config = dict(
    dataset='short read English sentences (LibriTTS-R)',
    train_examples=26041,
    n_mels=80,
    win_length=512,
    norm_position='post',
    fused_qkv=True,
    inner_norm=False,
    init='kaiming_normal',
    residual_init='zero_last',
    lr=0.0028,
    orthogonalizer='polar_express',
    epochs=54.1,
)
Rows from block 3 of a small self-supervised audio encoder (BEST-RQ), named by matrix and row number. Rows with one number belong to one neuron. Each number is 500 + 50 x the weight over its row's rms, rounded and kept within 0 to 999. All counts start at 0. Numbers have three digits each.
After each neuron's rows are labels from the 100 clips, of 14848, where the neuron reaches its largest size: "top examples" is what is common among them. Only what is clearly more common there than usual is listed. The data: short read English sentences (LibriTTS-R). In brackets: how many of the 100.
# gate: MLP gate (model.blocks.3.mlp.gate.weight, 512x256), inputs 0-127
# fc1: MLP up (model.blocks.3.mlp.fc1.weight, 512x256), inputs 0-127
# fc2: MLP down (model.blocks.3.mlp.fc2.weight, 256x512, transposed), outputs 0-127

gate.305:448455582562437565504508507491601543485546581540424478416530495535521518618512493460459520461575488497463437473440489522522615451503435543476540456468459532390591480476553531497483466509474569523501445412442501472455509542448452462449504453463433460515559473515586437457510473463515531495396504506555582539469529541501493500522550495578444595508471545413495562450556440464461441527534
fc1.305:487556496485487507541528468507376613505511510486464465434525557534542546465508519528496526481552521432410370463544594496482538505558525476475473440492558510507519432449448496477508463538484570503531450523526470421469472458437443508449487548614445443513548505543507485543426434475485538524458533534530505492538489521524516543438416510632422548412564484455530511472542496479461518478573
fc2.305:427486474567516492494520463416520494531517472489491533513461516416562606532424555541439568579529459476459502523514513483559525458442529433559475547571596481423505571473491574496513598430501413539544534439500557480553379462481462517452473553424474523497499507498471564489417523437441501512529438460496473530509463423572453527465540465504533550559452582480467560513553436504515467652499
top examples: voice: male (80)

gate.363:536549495549494639528542408483462505581485563502494506550561520486500581543463488472550536461481500388492416465430475477455545520565499501461539510535544477604478499462476419528430458486455390478505432428422474575568560451568404453540519452486570575444512539534508370458478529435543563440490460454427396419489459448454458494516470504549397555407546497573512564473581544465457454525466
fc1.363:503465510469399378443556527488503417560514556409462478467423488512425465542604550406518510431518475489517436586579638513562387459546494464513493574491455501519480474428484568463481421514586540440477557548574540479480481499467542536510518480407536438436466564468464518507523529524561555492510594519566523420540513394590506487472571494442553451525465522413457420471453473506564531562522
fc2.363:482495432555550482562569508478575503593500468531497499540447538504454518592466558482395504516464485417515449596428505445573525464487515446557489459441493536557491533512524448549523502563481488477356455447521476592463534475556566575532404470489536460603533593443507544441508532412497456534434585456550542488457550498458541479586459487591420575489456474495487618512501587517482435380557
top examples: voice: male (81)

gate.46:475582505496488531467566452593530502512555486500421538505518462551519496503478530405529499452427538446449442449425462494479538547460411533518560390389538390510513558426582539546506522538510499503581434474524447477551510478522539492420531491404407624454552532530463477460507539566532491379541431442500481483518540454463516523454453504527571518546471548496499445548483608453507465489553
fc1.46:499501502563572491482438525530541518601506434472465528543607492516518507477488461420473578537499501513494484440411495532407482474437475487467491388461580525455477531406514575472516584576510515524568586578461465431502566464454527447445460491452545616524531527505546546465482545510467565489498480580565545413556445376481561558502490469428527532552554510507416555467412526478481541508449
fc2.46:526522567533518566533552446418539491524481512473464531398478445482478552532458516495520524577449421504498515464487480532464505507620497571495484561539496556497523507532487538511417585500352544488525472464459473497433503495485441481449504506511536473449519499479492554563364486462474368549429455529574579429474550494502385499536449440448538453456505459406555504509464546426405494457534
top examples: voice: male (78)

gate.77:449549531506450559521459443427528443454470529564454538448512495552474475512546466473544516542413417507536491524490511527475528550520435654466536456323488483476437525522514590459453508518457479586530452472535519561542411558525509477514466543493483507468451515506558488454549552507532450532480478461601487515492512495412496453517553529494460538439535462440467470499475458624444483611384
fc1.77:497524503456501453558552524590487521546493556517532386527614599414591542526440546452452436482554518542516529418580450432477448536455522384487483457598488494516477504497448476458547530472450513426545501525521487471434466455486462544486560511479485517470518483489515489537435406512442532452427495536430417515478536509599487494547453513551458505506553555504390536512532584370626510385603
fc2.77:497528508585530483558527409480538419558467482482459439446476524585443488492506480507494520572429519492502465548580371489452553546465576613476484493553549479557503461465547543463601476458566516547516567465496514452529434546430589541432494536470463432475528511537474503438519478387584581462514554521599525517449440509509527475522557447467531553474475557441557476478528449553567492523540
top examples: voice: male (73)

gate.138:489579542542564448554537511550479504475478498481502541463501479450504417526474593594522503546439469410572516457565541517489586500521565596369494458484546467551502531468509471478540549577557457498587482524424499560448510556458494546604590491470486497413498501464561448409525567455570451399482482456509517419535580494573473572473489471530384534506500524585555582517478481509530452425480
fc1.138:529510535497538498523565564458504499524415461377514571447496466475470512549528543574459538536541481535461491503461548478506498471666471472482466488490535497535510501438474430497497546427476435456437560448465454475470554439530480478572558603472536522591522502442571474531441552468508370465413536467469478486513563536527490499518501604480446439459481399645569576523477540528524595486547
fc2.138:397408473456524455484482373495456454480474409533475467554563472494514359538628483549570513463449429542573562561423433490514453534493541534450423563570484515490539475496476532572512469465512560507455411417567611495551491520527479529507478514410486437542444505555491565553515566470548448511476526516543504500396478544491483470585476522496486555596539464520568556445478428459526593534443
top examples: voice: male (80)

gate.228:418421542580531586481559537554573530600493499499523485486559489507500516469493601479484479462487637382416484551597454451454541535562417503513485494457381454544488458485445506560537477436529443515440466490545481515435514478490440588550522460492470452553523442560556485571470495429506446506414475500487556652476501550487445501526557454473492573484463413511556449529545508523509476507488
fc1.228:595415498507532506467530526529548510491572468643576486401477525496440621415519492505518470506492465514489399529467569475490469542537489525551465498535441526483503510568548393489573513499543583515483483544561441584527543469483435448466557531521470498492533539564483541517511550493531415492415428456515484484479527529468493473579520539478407454521468417401501565562587372526528441510411
fc2.228:533470467586475520550447536512566402483457471500517549492549466408542450552464466480558556542564461525553494481544489467527451444560456528496518535506587384479447579444523482538574506472559527532559453567446550534452476559601551547526513425471454514526463496492518415479488446488473537532523556449509549602444488565468504518402539365450561499517438469572505518444575605484534441413470
top examples: voice: female (82)

gate.82:520558509446463565489508451534507520523527593483504466531507531523562438517579554382555496462568506485524509527475551557521475556510435574445533454363475532626482506481510567511499524534600557582474546516477522468497529584505488485494550555567464480515432504467427480561547452482458468491518444503516582516522507470440398499512578550462433511461597550514551471508390515579582544467458
fc1.82:479517427530547484516469530473540526518421510442559635528481535466474542417453500608488497485484546431482531442528527535551513527440468517423449519550495465495524504505422522547614454461547451492455389506472464448513505454538532465577442527483546532574476505452508507508470548535593506496500526469468483536518567483545437447523427490489456551542518422523532510464632465492454465574504
fc2.82:550385537539387453508516383479503510549503511498525523457499494479504471433556510529516451524425502437477475507500507423507489465521463497486463502494641548358523530501506406525534460479553543531440571443484523424533451614447487482545483530591607501470488463436405472476522406476450608520487449482514581481493532490513537503429512487477506511528527435499446539468465502501479567585539
top examples: voice: male (91)

gate.421:547522548541472561572541482414630589484538540446438513572493481477444460483589559528404546474488560456499501487448499490508523518554484409499546519511579507453465488561496511547487624506480497456459547517426463482543544490493514450528433531578518612451444470518527570560565514469542481500459500529556530561453561386579384544525396558521532556545528522516481516485486546493600472483443
fc1.421:463500555535526573489561464552483424584508493515406519456591523487504466500428468507433580471494545513506440516476527481560556501448516580459527517521499469467474429508458470534422501451433535483467418497521393456528501475466495440521535608529530413501530519488539471457569527498493528482612488565501502439469418551611504562545437493399575570560517500520565456547556520483502530463442
fc2.421:565524559531502503565507492508504428542510505558618529451538518500540570474513445519448544572510459537503498565593417500456488458537596438449454485565425510501485486458469546518500501466481497518391517411399542527431503553587452508532485399434559520617440503477561462391481470558532528422502581476505556489552476537510426502420526466446439507496514563521536447548471485369424468616657
top examples: voice: male (83)

gate.300:409546502572544542533475554458500467499443509450525517462518481386466492433462477498499432513582562518551478552465570595517427507629501505424485546513557558504509471485620524481509416565565598600622444488471544524522496482449488500536506395497432578563503489522493517546505464519490501516407485531555512519513423496530475494467560517497433561532539523529549552491504531470541576516464
fc1.300:407553598523432510497490566425455449535577494447513478481531483376422532458407505442536425463524481407554581479443554534491416519546448483423473480636454435459553584485573501501403397500497443545543490479550477526598579508461560507525537460501492468481540534521451474453514510506397401527449516551510432492530482519429448469512474519473547490606466467576599546470492534497600513541401
fc2.300:605474502514417524412511481448432416485405508472451464397494587453563486422447535417373516409486410536443494526534530457435413478448563442568485581560437452506437497441556478459569445559535444456569538480405500515494457523544447495544507484508502538665409474446431599519431428492519490589534578532515541552516503535477474520395411454505500536494467518483542515491462563508524528499522
top examples: voice: male (77)

gate.502:443498585492506558492550548438489427481468557498452529509482466504524481610542534521488601572527421432539471511421457504513469545487505503430499481446454493503532575413441478493479482474489504477506421554570489500551602477439578506500532469513399492515484460486536541414529439474522463510476486431474594543569485552439523521549448546541428493494509473484468436475462494544483468592324
fc1.502:600477490568581449427489449552479563593518477529507508404468580394522563492475414474483501497503551480493513501543512506441597509513631442480517446523507550512528491531483508583540544528399478477523451466489445450511520531519533528490429539517511450497489573492513587534506512552509557482456376554521492467485489423543508488468505544579576581496421573553598498524561599424474540479480
fc2.502:481484463458478641395548412431457525540487516588454570589495559481429478451371505512517503527505592560507529464517470485495460458514481481489545561552350476515559487564502462503484581570369406487558518458552620489500510418553459485450533515491476613425472438498531518515579523488413509452417501508527534505403544598566452589535650528515513451592500516503478458537494518460530452542417
top examples: voice: female (92)

gate.86:518492508517473602492455492546441547500569539571477469502437471578494448458508461470518557508467441454499544500488508594478548471552482523439458508359522512506444531506496446442512509517487524548429461485527424517553510504436460466425468449440536537538495468542570448574500538541447513520566548492505559460446550480521487577458537497499465451472503409500505619500501455528464536423449
fc1.86:579554461527482583480547465538516470581529531419518542542573521571523475428501472565480511565559466478541472535558507530478533521394411504492440520450526582481474558455455500434480531574530514598560475473444482491526464509558455540427503560450559474526519524496453456534621517573517430495548547484479564436447558502463495583423418499425542481554454515508485527512478490475418453490507
fc2.86:604563443464392445472476511479443457479498515536468529454609529515451524499597437461532542580499404461535515515523515499531519422503563544515484530458537495474473490482508505455518540435528431539470536449514614591474492574511504452475513515385467413463389461534480539515655501512497396455607456470558583444500483545512560481555464510492434519456409447534498520532460490511519476496426
top examples: voice: female (91)

gate.286:488531580538437659596491532517557553503529459500484433412499423474629505474501525482504570474478506474447515562462465468491510555545453441536481481480581506499436467417484490535476414512449469515552443495544511484462457454467547501480474500421540559421473535598449462386521404471522461531489373536510506439501431516514518425487468505456495612501577454521452449544567548539524592529531
fc1.286:503499504508499514513415462550483566550536486520448426600545481488481493474422512611461509418475577535570576497574493441514564533525465437471459509562554488447545501515466564526376429574571482469486444508497588561415578533551527369456509510530465481519518494486598475497492436504534502501461525534537507548445561508462432530443509488505537552460499503464446494469381476507507469565552
fc2.286:515423508444662488467583449475528508496475476401516484472479542453504443467503591510478497440496551588442462550438491566477594507528525468516434522525603485422477509461457547508495479471565495571435601472506462498459509497423427516471492462447483504556437572552464542515438584457547506504534559549522433504543475520492483423487597478516391468446427483457620466579464569511554598568517
top examples: voice: female (93)

gate.185:519475501510583575475568613434497470449495489534476445563475531502456460533466493456393500524469521471538497506440480497492490532498569585528474493460519541484449524503535556552548495431441477491539472525458425444548584477380476431651474427544363418480429510438495472547505535519451416485530473442503502407521439421522484506509488486510493426383421464501509528555481514520447481564456
fc1.185:491495453502568496555592523555553513457532511541438450590458540523531536569627536557565449523539547446550488566550572559432581472606416507498513557545444484504561445586510482411538450480495572411567424416547482594455536520479545517499503423470491484504470550471570553473501453505520506369459472569476570496564485471543506470545513427426455388517571524492384522479426536543528486485513
fc2.185:591521504516465541443461558513595572514506483512461533494527492502472514502580454589476460527413479464437564467448513499530564505521450573504426586589513504524504543510433539498480516514491413446511574467528455457531463477519467430469551568499418453516480513540543480589529455526434485366602449493475492542526640500461500445608446460433461494520444469552523474512512411419518454544511
top examples: voice: male (74)

gate.87:550414453497537561416575557582470486543486519488543487413558512468483495469525515535476463537391515470442442539541515485385524484476493523400414542475532478493550536490468594545489507499588508461496433501448503461459459491484537515505546398467542485431471503538482473584469292525410555552510498476543525586521526489521434442490541536508451408539492408490504487453504536518428524564520
fc1.87:551448458445462404505566400544510434523489514536521465474483551545452417429572540533513571573467598451463449508478477529403523523455534501471481465501591465559532498537457552576547483467473456534549419434424494487489414530475554528617471544473567445503503468426511452511536392491473559457484490458454502445539530469541471445435487508490386455489494421550472527449475469522478521492511
fc2.87:490514609399467531381549471523535505519475582505504489471521461457472475407579527480496388531454588443532510546477496525461568499515490573426475440532474447500579574482530506469482539448434547477606429491553582440508545490430493502466508491511478451582454544461592692545483502445492436596494566490552534487471507531529514478549486499486547548531406407525474440461390485510469517465613
top examples: voice: male (82)

gate.438:479577491564532562470536573502485474495494552422521466469497476416407547518470437485427612406453477436528398553499473513556508518515469465431530472486510556461371439556505434532415410503493563526528431539540471546557491530519504530559561503327485549544474513517512464507502434489426434478439486571601508511499560465488450542525403506614484478572556535513523521435543551472470542552433
fc1.438:553436492450444446516518477411554507481624518374535518579584519499567468565514583487510483527467458482509481535479448507403466487527474457483474531527410512468505607471551469558483510503593452482465535547425531472437505436492493478469428432439511508468510592489534529546519515508529483528457454411488464574411584506367485471478552517499469467494466528437507494594492499580554495425497
fc2.438:477534525546671476522490495538460482497516529467511502477463479589574511516441450441514556455529433485408468592429480389559580497490527533473518452604449521476540452429547494578531429529504547498527479522440523566663472493542437505502574503459460432441491477524457504430382454509490468473414525550500520570435603513556464424534547566498594436527500467511554516487494609537486410434416
top examples: voice: male (82)

gate.484:521494547594503592519525565432513451493485502508447471421509549496439524574406575471532415445566456532543493479509521538462531518522489532508446589475450444577536566553506462448482519462586517456404496499474482453524472475565423486545493515405526447469483531553436528642518474470484555484427418492481483468537541544486533481467519497433553551506495417468490538498629542477518511424486
fc1.484:412507428522448570521596555528550527529561539513519451457506539456467497493502446534575535524424516359507498457536513509548583456495527488499438463447519500454511494442375544555478503458519516483552451538585486555416508530540425503544495455487447494575446440541532411504510528492443492545525434650507419465471530544559401488465429551514459575437508474502454466467568416526498517521481
fc2.484:417442504571541515491460451462510540431540450504485451543552560487569508518469472536539496399572531536512518485517479499509490556452508477549429619534497552504425533443395561445458507538486449490451524437553515437509417491446529544482549488531484537500501449451557516519500521612533469534405507495531489470588534435519542562559547494501430514457524550510539438478441592473586569499481
top examples: voice: female (90)

gate.347:588496440425560571556459551563438487455490528425492436525501431448499431459427508568533605498453497537529485540520478463499497441553535492519460483609471468535458548561482449515567442531575398551465557483601431467583548490528484486429419460514615483525560506531492655598505454478516484508492461489456522534486498487523450427507485536510582505497490520460477541437482484519433570431436
fc1.347:425417516493447503540517553494472420467449522531472424459493433484543527424467600537510548458470525468476503474552482484589469551462442483491416469545452522449526634591479475565531414579494479551382464459478445507522519497525530589497536406482531439546479466561424408417528490466501535365543481528537542512434459491476471524514491554518564606491544541528538523509457545514507558491402
fc2.347:475499453519543478471428441523596500451463477558442507465527513406516481531565512432495488431488481463479465449471478462464622528467494525489559487557399428457549580559447584470403487490572527475532457536487545532457523537537419516405563447552533498474496540497526521439365566540527597553548537467436509518524567506501557488484529450533491524387573513481514480530544458492523403476553
top examples: the word "he" (27)

gate.361:479535512496531532457503547545442584504461493569417578580446531437412472521497573489446566545532506557474528467494490468561534527496467542534477458495512443477389526513452585535423448493468485494507567534572453443360479568519530435451549471417469510412513578514466527535513393464496571425387467508482482488466498450422526556525518462626510543529474500479413573536554567516596443611518
fc1.361:474546596437473458542533534527440486545497499508479478591528515445574525550468533495458540537464453507518520492486497545418505529611386478582542407565512507442460464495499521563543464559507558578557471482456475486582478430520536535464455556380410460495475443433498484436508444437493491500512413580422486532401497474444500514543432480556486476551540482518517490603481547484501531587550
fc2.361:524687448533505519495494491620540549526467475594448414648458541376479521557466485536495524527503458457478512509433486450521473493480543549445659632449426427499506454544462517506456494555470510475483499494559523576589566475465500516581518548508488553433524524537476496476441486591535461563516445511468503484554557469555567498558483519435552511483482514463427602524425593514485508422553
top examples: voice: female (82)

gate.106:494446488615480577454540492473481540529496541442506448501564507458450429542486541457575449461439473628493423526492444407419480549496489496478481575512447430500524565415550428432509544431523591584606460435539473502576529522493509489516452483527461526517520549499476486534449456510516538484525490558469557423487410537540546422501532558547462539514447489493455531473496527526462541562485
fc1.106:474511518515489535486470400453430469542511560482565487446542573428451517473465430413557498555531484550510361465430532492455502531462548555525512395534546543560486567448552464486499474605528522569516515490450504485448494494479472492466491482558588465567489483396419578426525474586459531560478521521514479527581553482467434624555544416540477575533625524554377543469444389567620465517494
fc2.106:547501465541437435487474588434443474480522375555509506490544528575546508452494514529507455480540542503500470460532448460508410391442497487492550525532478539448441524528454487474493554583546440490468606496486596506506548505566547495494425505533507598484492577511565588520480499476532513492502538555469513500472436453528471480463480514523485506544456499486503572403564400446539508553585
top examples: voice: male (82)

gate.156:438422467480491535448563522497402604549490550492446459526505559526548417516509546584467566492463537497523464535565512649430542523515483414500487570435522468498543587490475456535487533471530547569484479501510530453493532597568485518496568634563502516443463515490475397495566525496520491609537441537517513589480498562505557519405491461464557439543435529503539509407420516417576559547464
fc1.156:526548537498473515509507479459563505435442495480481389482491489526492575513609503427456496565446526482455543464440454454468471504525562586507531466534557491494443342497562534513387516451475520478503500503514466554524505487427392494495471438402462590566572481525536362500429568507521399429481527525525428441604511449513486561526507542452529539491518580530409534605501562478464445466619
fc2.156:514526595492519538598554476471516472469534530489422488510561462484557414427393629438588494550572498540476500533582508604436479500481550479486514497546535514504412500479506434607432528592499412515443585508432471581420495553469486477523518504477535582405453488460473500511478519474476492515559400478521545512487540522496490522460440495548454482540618471529525471493480304520500570378453
top examples: the word "is" (25)

gate.480:480559534490544527547489475499482455514476541475406501554478527558559503469442551582511477479560516453534465488558466567449511544565480445534421501522523514449572536499420489534510420432513479539537366482469409549560478486508452486529532484580480408488558484499528446539555424524457507549441509523522582434444469476464486500426437500568368534397517495506486390542500526534536475560496
fc1.480:511598453542486516441456456442486555607483468562522571495445478538559566524492606468553410485601548456414395521536487489442563516523549496464508454553487449448495523460379494616530575526521545589471433489508510526589467499408415497383534605500449455478541463501521578552486492407445443527467513508548459459430415466534447425558428461507492542499438549502509448440440492563551519522534
fc2.480:495435647533550449526572565589496517444478507363460521480454572560440524472591484420556471463511501392495497566561564519459600482499480518566514454480437521500537525456478540533474516392518488523521431483404568534422545474500476489603477499522499428461466524465578493466509536501553500508520525486382555526460442538492544497568492508503583439565525524580484536434601361543463521504442
top examples: voice: male (88)

gate.390:507485522625492578462498460480545540523487579587543461533536432556582465477396613500559455503550481519556433452532540555449509477443505586457435385444508445573449541462469473464569517485502385507455460471488434462501519505569438500555499546491479543480554553482499491457518419479481535501516458475572525471573501603496497492456532613507452518438395548489474453607525484454541571541577
fc1.390:460531530573505605486534467576503571482463384486539522480527454443553516450472533527506441467481473571464496521514507536479522502545477500524578492456528400522522522476440509430535477568449548435441476510550503471484463465562469478587456456460522565606443538517482463511512511420464480512636384541499444512443517532503583598370573507489459471428489556501527444451554508472546453540480
fc2.390:525535468533567454554530453449508372466528516524575467513493556502543520478490517546445411529512439452483483495497521445527444477490534472564418590496437417570572500512479482557426558416491496510577461495498550501494557493516414437534520559486435505601530538483486596567553443465569460559431513491524564469435590583521408502514533528468508569476442538533465386487479517530493447486467
top examples: voice: female (90)